A small image denoising autoencoder, trained from scratch: encoder depths [3, 3, 3, 3], decoder activation elu.
Rows from block 8 of the encoder of a small image denoising autoencoder, named by matrix and row number. Rows with one number belong to one channel. Each number is 128 + 24 x the weight over its row's rms, rounded and kept within 0 to 255. All counts start at 0. Numbers have three digits each. After the name is the row's rms in percent of the matrix's.
After each channel's rows are labels from the 100 images, of 14976, where the channel reaches its highest value: "patch colour" is the nearest of a few named colours to the mean colour under the peak. Only what is clearly more common there than usual is listed. The data: regions of photos with short descriptions (Visual Genome).
# convs1: 3x3 conv (encoder.blocks.8.convs.1.weight, 144x144x3x3, each kernel summed), inputs 0-143
# convs2: expand pointwise conv (encoder.blocks.8.convs.2.weight, 576x144x1x1, transposed), outputs 0-287

convs1.32 091:110155152101127140121149107128138105146153120103162136133131152143157123129135135132152094151130181146135144111137169138142128154122157142124140180131141162126061121113086162146140120152129103078170153116146153115104098132144152170130152165123116136145170163118136182128122104112138145145127129142123095103162102173169129133131134186186125116116137161177164121138163124169125123131152128161135154125137162122106166133127135136178130
convs2.32 097:159157133087118112149133131122104108105070164106115155145098138104138086129115091136136133134156111135119139161126154127186138148127096162161154184111106120128134138184123184139122106087137145107122137132140145138142102134101103089131118128123168130110123109159086114120140150085149126153181090112131187083132115166104120113129122161129103095129073143146108159145090102133125105105136123154112143111131129148132136111155056116166144090105152164098095135130112160103163131137150148153141149137154082127086186121163108144147130185122110049155144115165107129134152133097132146147108121200119074131096155139155136152081104110109128120146126143125153130126121083096113139100122164124135125143153130119116151113106135152132111161129088146128138090150163177089128167090130134138137117157115113126146101143115138180097109121098178109143142101166117154166125137126113171091
patch colour: black

convs1.94 087:110158125120131152141101122141156132141176106136142137168151139131153094149096104080098141102141129122109134089110125119140146126125104119147105159116110140118139122171123110107126142151132119135140111123113137128161160139109104113127169134082087132107151116139144165145117158117115122131143127139159108148105205125126134149112103145087157094215133174125134066162168130144134099115111156137125127175144136183144161094149136134138144
convs2.94 096:159116137131155159140104165114147085145122131113114155114111149139124072149099099131162144135111105127130106106120131131099114109141144085148107104135140133135149141100102125111096099147136141141151148130127145115127142107151107135136119134133140143102125177160143097147144152184125098118129130149132120128141128094154162116153144144094172095152154128133130150108167119115124168156105135112162116094125092134061099114104108178121130126076127127139136129117173156115163103131116100119126157124141162104141147169133156135135139133115139141093103153115068163158149163110160145125112145113132090087105093148092100119136132124128141139142103158136123126160100179169159167093150133139161132094164107090159116124111163154134081131132147142128118116194153107193121133105110095140099142151115112119140119129143170088169095101124092127149134116161146114097135120146141152126
patch colour: white

convs1.88 094:127089113135144144112147154098108136105147131135135118168125074139128102157110138159132124126126093097119120127175170081121134125147149144089123137138147177141209202114091135150130139170123128145155131141096096130140109139111129162134145128126159106139116103129198141115104146201142125093096124102118107138104148101124138156114082123118126107120108127125150158110113146106116119116160092143140132139141123112150114142144099124145159
convs2.88 105:105152142147086128105140122123097116159144193138120132152122132103120144122151170147123133151109129082128109127131124102112096088136103101064130091095111146122138128123086146127173132099117116176178095122120143113112157104183124166139182146090127152147111106103128104149159182079141119123122153107134107150113099101140071115114162117124130103108130162162103105094154096158136083156122083146152124148130127094129114112113111135131157080104127131123142118077128140133137091119131123141120127158110150106156133105122150128091123155099103173112100147082145093147127149162094143078105153131179164123113110142143097129124137153123118128121151143119130159157158107094133141137121153141121124116100116122113115175122115165158133155110113125113096140154103118148114119112139122106120123134123135160164068119090132162127118126158126150104102130156154123124094141127135154138
patch colour: black

convs1.9 090:114136109115094137157111147127135125135160149131144111160140140146167075167122092103111140094133147135110121139126124132141161112161100152141164171123144127119230133160120144104141111115141103130160143123122131116138151137175112166141171163144152121098134149119132135171095101086103109151114124122148155120167130095115154138114159144151154116137139146137124156150144148170156138137117096119131177119108128127105159072176109136108135
convs2.9 092:132170081116149149157088145132108097127139111127122155128140140127134123094155101135130132133130106140122137130151105121155129130151107125097099161181148112158104104093158132133089114108134128153107120136131092118145075143136136127113141125148156110183142154133098109066126128110149132140102096142129091118111124170094178112119112098153142120107109089159132097156138115164154145125086114140174101136127141152161140137101127095103117140107121105151143171177162159146100135123154140070127139127142099163095141125127128127135147151125153103115135094111122115134144146145150125138157110153117134148072130161114119113118126162106129076148142155145127111122064125134124142124133140152111068126149125081126141134170161096096120133148139109141113181144108103119140178134134112116143075130123131093092135110139121093141136107121113166141133090156150090158152147134118128119
patch colour: white

convs1.24 106:119088124130143133146157138114154121119084108119135087103120139153120089133104147139149155071139111069095128189107137166135141139131110150162095100103151168147162169124132163137139087119137113166140142103114080123143106097081147132126145143152136097111125076137150105161111123072142132135127082151152125118129138146138132112110142112102165135130109114160153135141148155101122129152174092147175153127147152116145146112138122137120153
convs2.24 098:131127070155138160157119122152174142142122094147095120107144147138166139149135125100129114148169149114122140126105131144121170107142131140163117149133132114114171181117090144168118113122167127083077134139128135112146083139097147140111102102116155119115114122140113137103150104141148094125149104152113088078131089161109107105132140166095130153130089058130127147124143121174114162135127093085118159160107114126175151132117145129150156159137145132147140189125113104111125130140131105139131122153124103145118102107122068172125107104143145121162091117227169139145112147115117130147133131115143133138100124169152143165126149130147142097146135153158157149134085151143089101132105114121174122151159139120082168076150129110122133150108142131180137146144122157140123142161149142103126137068122149137107128097151151143129122126141120095142115095103121166135100155133100163118
patch colour: white

convs1.55 082:121116123093138147128154144129126144116183122158128107132124110113169140155122165058109169122163165155170124163136101135123159125152080141139166196146133113118102150154185117122150159143167136126137143133136138156143131122145150151144140171128099123122100149131110141138106145131185111146134146158164115121153097104157129132132094168186106138143150097128134125128103165141112136113102126162119155142119117119111135096147118114137177
convs2.55 099:139104113130138105114139137137155106116152130108147099124122101131132107079113128122114101143173137134105121115160115133169122139111097144148182099149166121097146109148155094143128093135148133128142111113113137117136070137140126138117156170098114137099159069120125106117116160180102112146186126169133135121112111113109116141138113125167117125087090090140133129117108144173163113129084098165133096135086167126114139172090117120094121113140108143151128108142128170141154139123081125159097114105126142137094136110099134140143113141135130113143134141140100110143141134116140119113155100094121111121116142139152149073108143086117109135111144130119111131070147117158176179134160132069152132098161120123141146087100100140204104128107111114104093139129156131131083153142146122119115168111099137117114136128118163159127074151134194138155142155140112109129117130160147168127
patch colour: white

convs1.13 115:100130136109153164114179166149137136149125128101135152096083115074138146134155105143087131147130146193134120129146100084127080113119127122066104171123139138165182123133118106127126155206104138131109137121138129150066123126120159140133113120103093168129124117101119114133128136125085174149115110160121110158140124133138091097121104113107150144140112132133106154140136098114166121102109132106151138146112112130122158122132103106119162
convs2.13 124:085116141134116167108133120104137150087112133134117121100135143138140064138135086106114125144118104093125128150142139176129139125141146097102143153162134140149102112151150122125114125138102130168140090149157090140133135114094140137074136166107140116126124129105121110135145128107138153147098097103123161115151105125169127139110147088122130169121125137081143113136089123142075113165130125108139125092076152132121116115158132139184117134137120128142125133077090088093186119124138122140142144137136098139169089128154131098130120151141133136167153132129155124087138096134138121105123185114141124136141118124143161123126133114118136149105110108123136107149138172111086106105081151097146117119122143166134125101180146125125122113075131148105125107151138126124192103140153115125115065092137148163103164134151091104140089184136160114143156144125136184151085111122119125157
patch colour: black

convs1.96 101:142102132148157109143141148145138120148090143108123129115156125075137095091172152130077138124145125124115118182122111096163158103099135168133113099154148133159117110092099097148117090162133159132135116140130142135119172163073171153139101103111119139074079120087116146129129158130145135175100133075109113122113170132106124123120165104133130154143129182094152142111139113106138124117125120151135128147107121113113119093098112120139166
convs2.96 098:151095157140139133110136119120170109117124082137139103129070183163118098136125119107137117115165124142149113118134130165077126136145140122148138102099113131103105165175124151155118128138132108113125054097169165123118147126097114140137090148107128144123164146130116181113134119149103136114156107171130062127094111137152111104175140111164115153150097140108117112107151086134121104138126122117121105120165088145139154110151151093103154113142130103138117135138101114131133105139142096155178129115126122169123145159152106121116083096110119115126160103161136116127135156130145130101100086157150118143160152132150133117158114180105155139066130123115095111091113155099122156163112136093107137156138172162106122158075107186127094123082119109145145111140134173098124131104154138105147106101110152123092132097115123097107135072115180130126130134127125185175111101114143156153
patch colour: white

convs1.84 103:124136093123156091144129146131127123095126124109144093106157153131092117118106099149134135104088121095087120136100146126111120111148110137129117100148160108167072166149121130105118111107098128159154117141099167122124140173106144166139120152139122104122172115135068117157120108100098101132095144128145141166135144154179082108125130114139150125117079124156127140126088097128159063109148116125102084141078175145142149126109134128150139
convs2.84 092:160161143108107113132118100106161110093130145127132117145119146141133120112127121151131121135129106047113115083167144154126098156125142172113130178144117136135114146120082085120112135126081118102175145114119126127096111137121100101157128138105138120157138135135131143154137150160142173128132142138150130151186123148156143080149121085145136103153103158174111118135103112102111091108122095166114142141101214117202128119117116157126141161159095134133103102126114134137126083132107174168122136115124130160101152181145124134105120108076135158095143124103134092062129173130086133153137131168112159093086159120166104103131095098105129148185093135136161158221156145126140172088153128165178117118148127121098120151099134134124122144105147129119151109123128147144178171099104135123146176106113107129114114123150145176104178122111110114093172133096124134112099092111138130093
patch colour: black

convs1.131 085:140119159155112084153160110144129090130145174152169134127138135099118143120095109147106141106132134118123111130202103129139149102133160134128140087134139141098081148136117125137116130126126096125151074093111112126128160161129141126122117172152138120137165092135128088186142144141095171132145133119110142138147115154088101151124139128153147141166088129095112161125099118157137138153107115138156100171168176159151150177149144107125108
convs2.131 097:103150211142065105091136097134150128116161105126149126152123119119130125149100117118112116104106110160117116137105123111098119119124162149114120096140148132160163105157144124103111128153137119140106148073146105158105145123123096164138119155136141154138126114110150130140166169153128131167121110101103140112107141109170153103100151147142151124132098161119120132129167147136093165116144098181118132150126093153128107095183111139155127151135156113119142070133139138121165191143138072145117119125124107160155177172124103099120166113131158126131102122073140122123129133118113117071099191144130131124134110118088157153124131105143080122131135117105094126114126121142118123128082145125108157154127148083124083101136100115140140135162125109125132138168111105110099106166139116159100166115152112120144123128130108110107148185146132069146122140134128110104129120127102153145
patch colour: black

convs1.112 091:123106135167142136169172150138134088153096166134098143147083129140106151121139162142125147114126132141145136157136125107100187132159134117119130137129139079125075062168130143107130098103119163138140126100112123179141137131193143158129127103144162094133139079156127095122131115107106171096124173150171139168153116138156136116138120103146123157147158129088123132135124131152133148181117120131109140104145141098107126164136122124117116
convs2.112 092:113139144086105113093160141142104157104127145135124108118161124117155128139121127190148132112073153140088120128143105108109151135120107160106138172130152133148112133124124115098153172099065112137128083112115113099074093151142116187156130132122141101146154107124105131130122124143127170137158168140136141098133134168102129149139127133156145113101089164110141114131132110136131134114075142125089085119132108119136161123156155146125111112143116156107145139143103143113146074129128109128136152125120135141127094152136145108144115153135162159107138118134119117110118136115102105103161091150135148142125178121104115143141155155146119087106122105150143133107137180109133152147142174152176114095155157156116146118129108115127119121089147136133119110108143101150109160114128177135137139154106118129101096114138137127115155102099146138114126141140126173144149118102150104170
patch colour: white

convs1.39 106:117139111156106122123129098125132082101130145099131102131141079157125139119144101109130121124131113128153090143099131120134120117133146151109097099131153098157099154090125126115108129155116132144153132121161116150117144143111179160122114156128108094037133137114155088151098143128149147104130110124135112138077148155121156127149141107115139141101141159091133106076104171149103150096097081126169120161105113122115180103157138143161180
convs2.39 110:135143151148154112125131140092099142142177083152126134144122101146138122086109130109128134125137163130119153144147134137117138133118116137123147121130094120086115147156164132157128100112126119129150151077157150088136145106163134114113095139140151167135150154162079114131137091132117143137134151120150119104131131108143153154164121120134090108146118116165120105144137149181124110153155116124091135139150118139150160151138140129117074177163113162102043106110111112102128110119121122156131120121127153131092156112150095106127167133088155143149210129139155097121131090112106149116113143148140111138162099131156121119131148086122116120119153158107164135084164122129120144137135101143110149155134119144124130091102120145136127158101095108113119132097136158111085112099117151092138161083103110108088110144123121125082133142145132136105173109163103117115119161139146159124
patch colour: black

convs1.7 091:139100120143140112131138143142136144073120122159094121102153157122128126128113144109110121139135118138168125149101123144129162106072128135097087089147110111183155092107125103158156089117152135165089150128109124138077138103157133166162110103081130139112100096124129122136099143139103143122094179128170142129117185125166062147151118128145146103104136149099128149126126178145138150154138103131132127093101163108115118117126103114146158
convs2.7 099:158106109123094152145094121141160089134107110198142126120117138124123152142116142114128119126114118108114065129142145105088164138114129137120130090141115112120159144125141156132139142149143128138115093127097100151108111117104127142133125147082136118111158095106083119106128130150140193136158156108148094072123126112171101135148157131149149131122127132122161111143121162179091143131132149147107133061128180108134167154126150137135122129122082115139134144134129153139139128136154093171161164132127133099163159124121102127118087121154128125160139126132114101099089082136099155139127129120112147143142126122152156077156117123122102093113129100164142129156145123142142105090100128126165146132141124130130150120118117122102111164119113105122078124146111136131138133133127151124154091112125159157086110055151127136138119150124136123121134115121142142191145123120154129170
patch colour: white

convs1.136 106:178089094139126127147110119105140086118134121077123101148113147128089097120129073110141106126122141128124117124135108139082080095139094136121157091143110148150143128166121107138118173125149140148154108146127098105121128149102159124112093115102116109099112112092154144121089101094104137073099131112106132160162150143192149144124105096034144116138131118113113148116116122096106104144144126138155143135128133133156133100134110146114129
convs2.136 102:141106199142169133108154131147124085167094137108145124159146098121099133096130118141125119097087123158112152124119117152140141174155118135142130150084150142116117169105102071146147102160078116109160161114106129097123111148150131123098114157140130143131159087144123146137109144128106154091132166127127144138150137124073154151148130080109127129116148135143179138161118112100146145117140150109118156091153121138145126108143127151159139103120125134095133076106099125158118128120119196125081145130121135127150117086115139072125099062108129137105212113123162121070143139156098121146150125124112081145157140095150124141133134139111188160151123107118120142114151097135101186107131139137122110099114091176094121136126128109099139103121169165098142119177090143136144136127135073114126102127115132165113128149092130121141138125122126094122152132145153097109160123132098157120
patch colour: black

convs1.35 087:177111135112142132156167135106153099125117190110120144139138106127110140124126125128131138086126149146161119126171150112160155103126166088111123090172078089076132099122144146132109147165095097124111129146110102108128160181184120114126102126135093103098141131128165141141126136113094128121119166114147134094121117125141143108096151089159131141105167150159138140161100112166147092135115124125152125130118119115160140164124144127184093
convs2.35 099:095109164142103118069147138139112103143107183097143138128139167113138154093134125103096098129132170137122142122186149127137128120118115102141120189153152125090130114175172108133188128080118118149129077124168132124073124127113144164132136154145136116097163132149110132140187172114096135151149146090133112122119081128100159162160101084143099117160124140115117108114112121101145149131125092158126101149155142132151099078144136127184159133122159158128130157169118087110129117155150108159083124097136139136115131150136156131165185189138162155108116120084111113165135151175095097130104162145136084137156118140151117125099146160134103122158136114167112096137149106118131177132132148139111122123127154104120133121115086085103155129105137112100159123136110132162088150097135100167114158141096120139077106180116153123119154089113135145087102139074127135135142110132143129115
patch colour: black

convs1.11 090:129155117111124104101134181116142141176152129145139112146097115098141142127128126152104130120125137128125112116150132104109116109156087157120109094148105140132174108162131161122126146138126166114129170165142126089159201121161151112136119125165108139137094141128149159116103105105076110127111140132129171151102149126160076130134111151072124152143138078114137116151050135086140105104120096132122129143098097135129127117096143113095134
convs2.11 090:159107156160106141118125091148129099115117132110138141111135099132129110136110116156109125135134109103117127088136153107110154112147116137112098137103112116107134139145101110135149149100114122135094137131081153137101139101115141146117135127139147094125124134127160151126153108113110133099170117141146126159125114159128097137169131139121115075152164169087139066108148097133118113141099169111141150145083167147125101160110188095145075158153152136119186188148115115116130113103121178168130123141119105100144132086108113138122161103174151127092110155135088104118182085140116154120184121106123157146127090123160147121134125134130109128112124149164171095178112180133141129109164151160165112154141144099142124200143139093143115161133122113133081105107133075146121159088150084109142096137114124103135106101134113125137136169182078130127166180175138165143132141162144118109
patch colour: white

convs1.43 098:148119110100129133104128165111151104132131114146108110143154124111129163094122091142132118104155141124107178127112147131114087115093158136073066111135139143143182130137125194109113116098100130172125090099157106123108152167142173127124153103172155105115097149139144164195125111147092131175115146157118137147107164153119171107165143154137165153119134126137114113155149135148108141138102124124093114131123116148150124113124133130146137
convs2.43 095:150162110158119100145102161138093090087130141127116141124129139147132153110117104138155158105134148134133130179112118074127144127130123137102131094179109118138170123144127099119137126114150132183123077165116118122132150111094128146099163089148125149149127111122163111140119135156160113114119125134165143128104134101113110127100134163103071150133085112118154136132131110164141118147159056163090138095081115135128138143130118095162139095145144155140133151147099133136145127139144095081163142114124114133116146113128079134119172138132099143148103118103102094172125130088140117138121129147159134123149118105157136156139104143162159099104129142139148128082135114112131074171161135124124141173127125143116135147134140131084150087127118120119139116163148180123134156117160145154087153135133120159158111139153155120150128131108082150150154151112128157154062107136149143071
patch colour: white

convs1.95 111:091082118165121154137160163142125122190132103130115112155137130119105122138128101119104146104149115131146155131123102097095135075083080120133111110144162113085098156142174115108099112160102185167118118097151131155157135156116141129128163131167101130128129110120134126145131118118141130152135091154093095170103170137120120102148115119035130120146110148135131124141137113098166104099127136130124137130115111114136123152168135127125159
convs2.95 103:108109093151135140107100079083084171140148092097123110100137138130144110171129130130162138122116166147126124132068094090103122130113132133133143115140113113093133112123156139077152142124121108160100178147142080121132159130129177164102153123126124181110149116146161103112122139121150127085099091137139073129122122133160090153124119117119166106127142125138105129134149147162145123199115166116170108156145094138082117166136111131095142154124152158114130162114132097140161153125134062149109093124116114138174139129102167146113131145134133111139127126150132123136106130130139132135150170138126124130141111106064122093117159123126113142062084136121138130143138109139093097125138163110149164109126121126168144126085154094154097154127137125160120130172159124150129132179124104117151076107133101111122127129109086108121136161145098147151109134128102124100083140124120125085
patch colour: white

convs1.91 088:169072129179146127134124156104095115077153173144165128164151131155123124142095129115130151111111101125185153125109117123123138154120146123124164166148111100115120175157134136131129125170134169141135111118132140147122168159173171155125159127120099078117114122112107157130121168191160145091091150116127095117131143134150121120164146121137165148132123139148092137114100147108105142133157090146112097137122122103112159158162114127141138
convs2.91 091:109173145123114169118117119157148142143160131091111144157153117117135124177195099091118101148131131155125086148141102146131083151121144124071164099126154131098127142089094067105131135099108125113146131131114129127080111123126131137122141153128082126135097105143139081150110131121145164114126123128132148161143123116109120109087156146107138136124150142130140122140123163114122124124101152121102115125162078135148137142133141147158124103115122135083135111108142129133113151122131138164166129154138173154144168137122174121115149133125115117108091102114170117118112167166066130139118164130172091124116127128070092149139164110131152144103128116144085141128202088139159107138121126100117114073138125144146131110106136146127128117127115105060136139107105107106114122134105091133135130133097101121130108099124114111130088127136123127130075153077134109136141149098115135118
patch colour: black

convs1.47 118:149157125131150134106135121129138131120137132156186116129176104120155164130136128136109106140129140109111163147103110132144142139123165164105156157124145173135193153106131121135113107117133138186129118099119125149112115161147144188159128158154160145149123156112097106108118136116152127121139109131123137105107144115149134111112152158163183174145096137158112131079143125157125166146134105167193128135170115128119175179140095128121148
convs2.47 104:129111124134153114151103170134095143156143118150124130163156143148117125131132128099125115129138106146113187161146127152144125101140142173147125135116132139168126154154145122066120153071071126084157106096162159131119124180128100110141164087129155134171161146127101147145120151109136113134132132089130137138152169138135113138108076163168097132118119107140133128109122125135154094143159110148105111134128100115140128151085132122139120104182120169119089099098125118145135155155143129125166123139140130144124087121124155138166157153124126159103130153115120113119158139080141138118163180150153112128101143124143144115115071148139099126152133159117109119090142093176120111149075096145104114137139103135092121167099139093120115147116111104112171112076142119133087125101117147142186161134098135159120099157099084167117111123152094126111119104109113124106139105143130111081
patch colour: white

convs1.128 084:146147143120120151147165160099153128125133148130103144121112090126139097127094132172138084134115106128179099132143184125125148131116142096098088061142175105111075156112143142134151097133130109152104154103134154140142144106156092123131165168147133118144142123157169099183116099138100140145129110120145110177136133158124122147141156122120122113105136131155159109127130142103177110123146127104133097085120147136137097156169152155174124
convs2.128 106:097139127127066137133129086123145114128138150121108134108134163162138113095113149055136142140158146084127141090137117160146097157112104067145115110127122114121122135149153127156121115163122122154162092102139114109137132136146129085102125140117136160114123156122141148165152112134125097112138094123172123152143141102147162151138133118112142114147122114129144125127087093130116123136123071132157161152112155146136130094141098148141180121150169151134136111107119123163115091152183149136123156141147173129124132152103095152124156168118108120134167111169153130131092099129129140113153166091094144131135117115135151123121147095147105139163168083122155159134152137152122155134103148145135126120094117114108190148119150131151140116120123142134156109136144174136135117113132163117119107115146112148123123121134121157119130115130126114129167157101177159109133128112131147137
patch colour: black

convs1.37 089:144135108128143108140122143135166132099087109159115116102142162080117097103128135085121179131144149131120114170114106191153134120109088148128157116133116143150092093136198108085164100114121152163153151073151129128133165148170101138124125127150127132131156148131135104142098149138161135166138150120123162120151142138139107157178146150179134133138098149103113178098131136133116156113171113117132127112130151145168160127120128118125125
convs2.37 096:135125133150125143113095151086116098105124107144122104132145115133128098165157145113129113111151111134123092138149179119126112105123182150127150139152119117143121120134133119118100094123171127118096113124159173140141128132134113096147162118112094092114115102147145159143135116161149126144165107126128127120088141134140126122137121127157120112131114106137118107124105137155118136099104072135108083132133115086178133128149137138122123126154114118178112189141107137120079112120159125140120113126124087147100167131139166135152131102096137114135134128120136138098129118126142111153119169142119110135128145105149149094127119133118159129160163153097115136105136154114176074135158081092146134143169147110116131128104136139145140199145097117175086132126103113136162135143147078135108161128130138118071152087151100134086144113119156095102144141091134115212132099116153126148
patch colour: white

convs1.8 097:163115132160138142089102104135143152161140177141164135117124133084136121091173104108103125143103168167136140143123149142167158139136136107107113126153093137146190098158123102163120159148129134091082140147101145144125140130156145124117149098082113147133099140100111083075135125136122133126116142113143135140121136146152097090142131105090127154092144170143118165140173089141183109097109143120147154131109124142120125168142120127147163
convs2.8 112:108137162118129144098095083093144117149114194150145130106106107127134069135144116134119098102149138123121112100117126152113157119143117104141093141114111137093118101134134123132145165162143117173142085114141099136129122113150119094145116145108123098097112119107127150133177123118129140147106175140146131149108149111110121117125142125143104118141088148125131075144118106143089143080118153123139127112172115099137090084135146150144122160111123167117174126100080121118133137135150162133124139126134106124147215119122105122130103156130113134092093121126130099096125090150117154115104169107116118117121129098136144080135139115140113121135174133100146182169111173113144118062138173106112117105122100124111161146172116137109155155122130116103123142129112094095157127140127092129156124167099143128159123116126129103098109098156122107099104196132170114141147168114152156147
patch colour: black

convs1.58 103:145143127113134128121176158135159112179141088107125127179137166113157085143115103110126109110135161111141140127093119133143101136137085136092101162132128150088157121120152125074142090088127139155141107134123144101133148133148113107099136117161125151155143114115083144172137075116092120140160100177097125149136143106129128108153133126087140143158101134173119105143141143125178114141105116098153139135120070154109133146157154086130138
convs2.58 100:144109116073154135155087057090114159173110133123146084131162113116119139147117099142139156137117125077132145127091133101162110103114117152168139125151129110169103143104104138136150134083121136116130168129157156140163155139117168125101136079151131090138115128129176130134119099109137112105127106132120142144130162110122138114146112115131170083109152108146158075111136135153186112123152141148155145151148115162133151148135121119081097104103162123097159174133141115109125152125117117102138119132143118106162152105151140110130154163156135119131119144128075145154131094107140132131138110124083131135144154102116133130145108112134108147111113132155113128107112121153106097166129091183141080168153111123119143165093118132171121104136167122199100141112126107112106122155095137151170098096081114106142134159155083112127119134142083082116115148113116141118149112111140119075
patch colour: white

convs1.133 121:153136117145113178135142123131137104131177142144129121161133136120154128118142136130155120100137101160111134102119145154113132143141135121096121134124148119142193150145088107123135139105148072140090119114147110159100152156196157123144159190105132158090123134164153112155105085139115154096149132157120131138119153101170094126181075086136145135121122156119114107123171109106144158126126165111134141122104136098123128161159126176136150
convs2.133 102:158117105168139141132106155140128108121127186117116133114117146124090167157078147178135153130124127111144131146146138113141145117132132155105124097102108124146135146138115119103126116079142106148150144087104099143120165137145150109129119146106103138137123158129159124169163160163138157147133130105135106091106131114155135127114163126127169132169109112164129127145175097128165134103095121122126136102123123135119135156127152109097117084144122097102158133138131166150058119154178119123085148132125114091137180120145151148127117148119096126138134119131123112102148173115156157080087140139094142127153113162116110120128132144144109098119145080082100142092132194182127213111179193120148119150089138145122131126150103160090124131134137121144132104144123164188134136129124117135134183204119140162145107087132119107114148100124097146160134136145155144092126131153109156068
patch colour: white

convs1.60 097:095136142130129156162121122143124140161173122141186170143137127151137145181134109170140142162135128104139119110136169145135146129140144113102147176141123139090128177122092148130162137176108113109135111151112131132139141154184107137146123119112115127165161111119135141129129112170099193124166144144153132132134152133134152171133127134189129098113154118141128133150130178199134129136168105125145156146155174148157144128133143117115120
convs2.60 098:132143095123101142100130093121142124144120140141135115119146136138117157178116160109110138093095144131134160138138123115147173107129129143118082143124136109163150136114092159098144202091087139121152137162148096121138120108154109133136107142109138123178107114149159121138133094106113112133143147122123144116138113123147121135119147145133165116106146121119139122112136132127140141144118128123117121116146142158100122143151158160104093156122138088154140166112152113105087129152155135150142142139121118121082137074133124101146138172147115100084123105133129131095118139094111116134123141098141113132135126141075102142133122129164066115130143140179101125175171100194102160170110117155120152124102104151154152135177165123136105103154157113115146153164159095141088120102107105159130112109137137122125078084165154111135132193130105171107139096133117152121135083116094155101
patch colour: black

convs1.98 126:171103113139106097141132090134173114121074132104089118110077077122108133120145112174093117132122116133151121129123117093071123125143124106089123099118142124129113093127154111142144104136144138121138116142113110123161124145097109127166078135111095139164145117131095095144112145087106119116119181105190119151125155152184105107133109145083147101139135159084091126099140104126159095145113133111143131135101137174146132131116128124123148
convs2.98 101:152162105150136149122117125151100092146178147092138084115128111145161112155128132147131135086109151165137108183108102129117169134138158183141119092149127129155153115159113197095159142124172125133107138084108116170154079156128124132145124156130131128159136130156150137153128109101113118139123136129132141055133094152133163147149163151117179132125148145155143117120151110141119108144142129139107132120170131107137154150078139178120146100103157115086078067162131142103113112142144086151116130128135117094106082158127091114149148166146131147127110129110143117122137171150146117152130120127107145110111110118142115124132127112138145130163093105090125110138146145108132120106100168155102142114167148148140090114100155132174106133120119146169101118138157074147131133125130130152127126112119124094114115162116138119140170137116102118133119061120122135143153104129179126132
patch colour: black

convs1.130 095:151093129160140115152127128140114119160134125147154138150181138136174147174144126143098141130161113118145148126093117146134137137139122145146125113172130140126062146109125129151163091146153092142109102146117156130145157115135129150123095122190131144147111125085104180135181185149088121160153151116146144118110126141126166150147192145163146098144162110150132111133145155162184126137135106146128131101135138150140122158114163146125108
convs2.130 105:132107101092085126137120123114174153118082148096125115077156139139116134103169132117126144106148139103147136130133149084122114125127133119112125098119133134160144100151114124159133184104136128120120091141160100118165044115098129121140128164119173151141109129147144165130148087160170116139125131127134110165145126143130154100132147137152140114134123146075121140107119123117061093116184089149134119122132148130115114119116099108124180115072148083133141135109138132104152210125156088150142095132119128132117094182113179170146142129120132151107145151112132125160092050154143096121108143116129132133149128136128121113097114129142080117109141141128142155154085127125155075040130174157054157099116133140114125125145128125134147158134144089138133141128156156133158180136163126120153111115149143162151169124112159152123105125127095089142114130138135137190131139134153145140
patch colour: white

convs1.110 094:133131148159165111161128105107138167120102159139147132134141168156132155152112176103134154134119112122142132149131146143172185131117111122157090137101139129116121162116146133168167077153158145137156163186126153151133103108092117130101118112157115133107119142125118162094164157142111117160178098126126113131138095109116161156147135161169125117166138144104152098146143178153151160142151124173124142106147140126124121115108146133115069
convs2.110 093:142082103098107167159154100112167117123109121157147141109130118144088149136212133155115105130137130124104129093119108137123146189130128079123083161154143134102145117117125092109101140140082123155092102121101132083112116111105114127136114162092135175176132133105137143154109128136141127210120152112150150156078143159128129076063111145152139147108100117080141122148081150128099122175095106143156113100094172124101130148161148102156189143162124074106136114152089106144111139069084104122160157139117149136150115140106173138121117072151143155114118139142135137144110086169138177117157137135136149132155144148144151104117134104127122176077123109137141106146101124151132161095103143098157143076107084127168109125157177108125153164134117119116102122158136119130132168154094112125144097075128136146099168072148158126123137134095153130151135134162128118128121142137105150114
patch colour: white; pink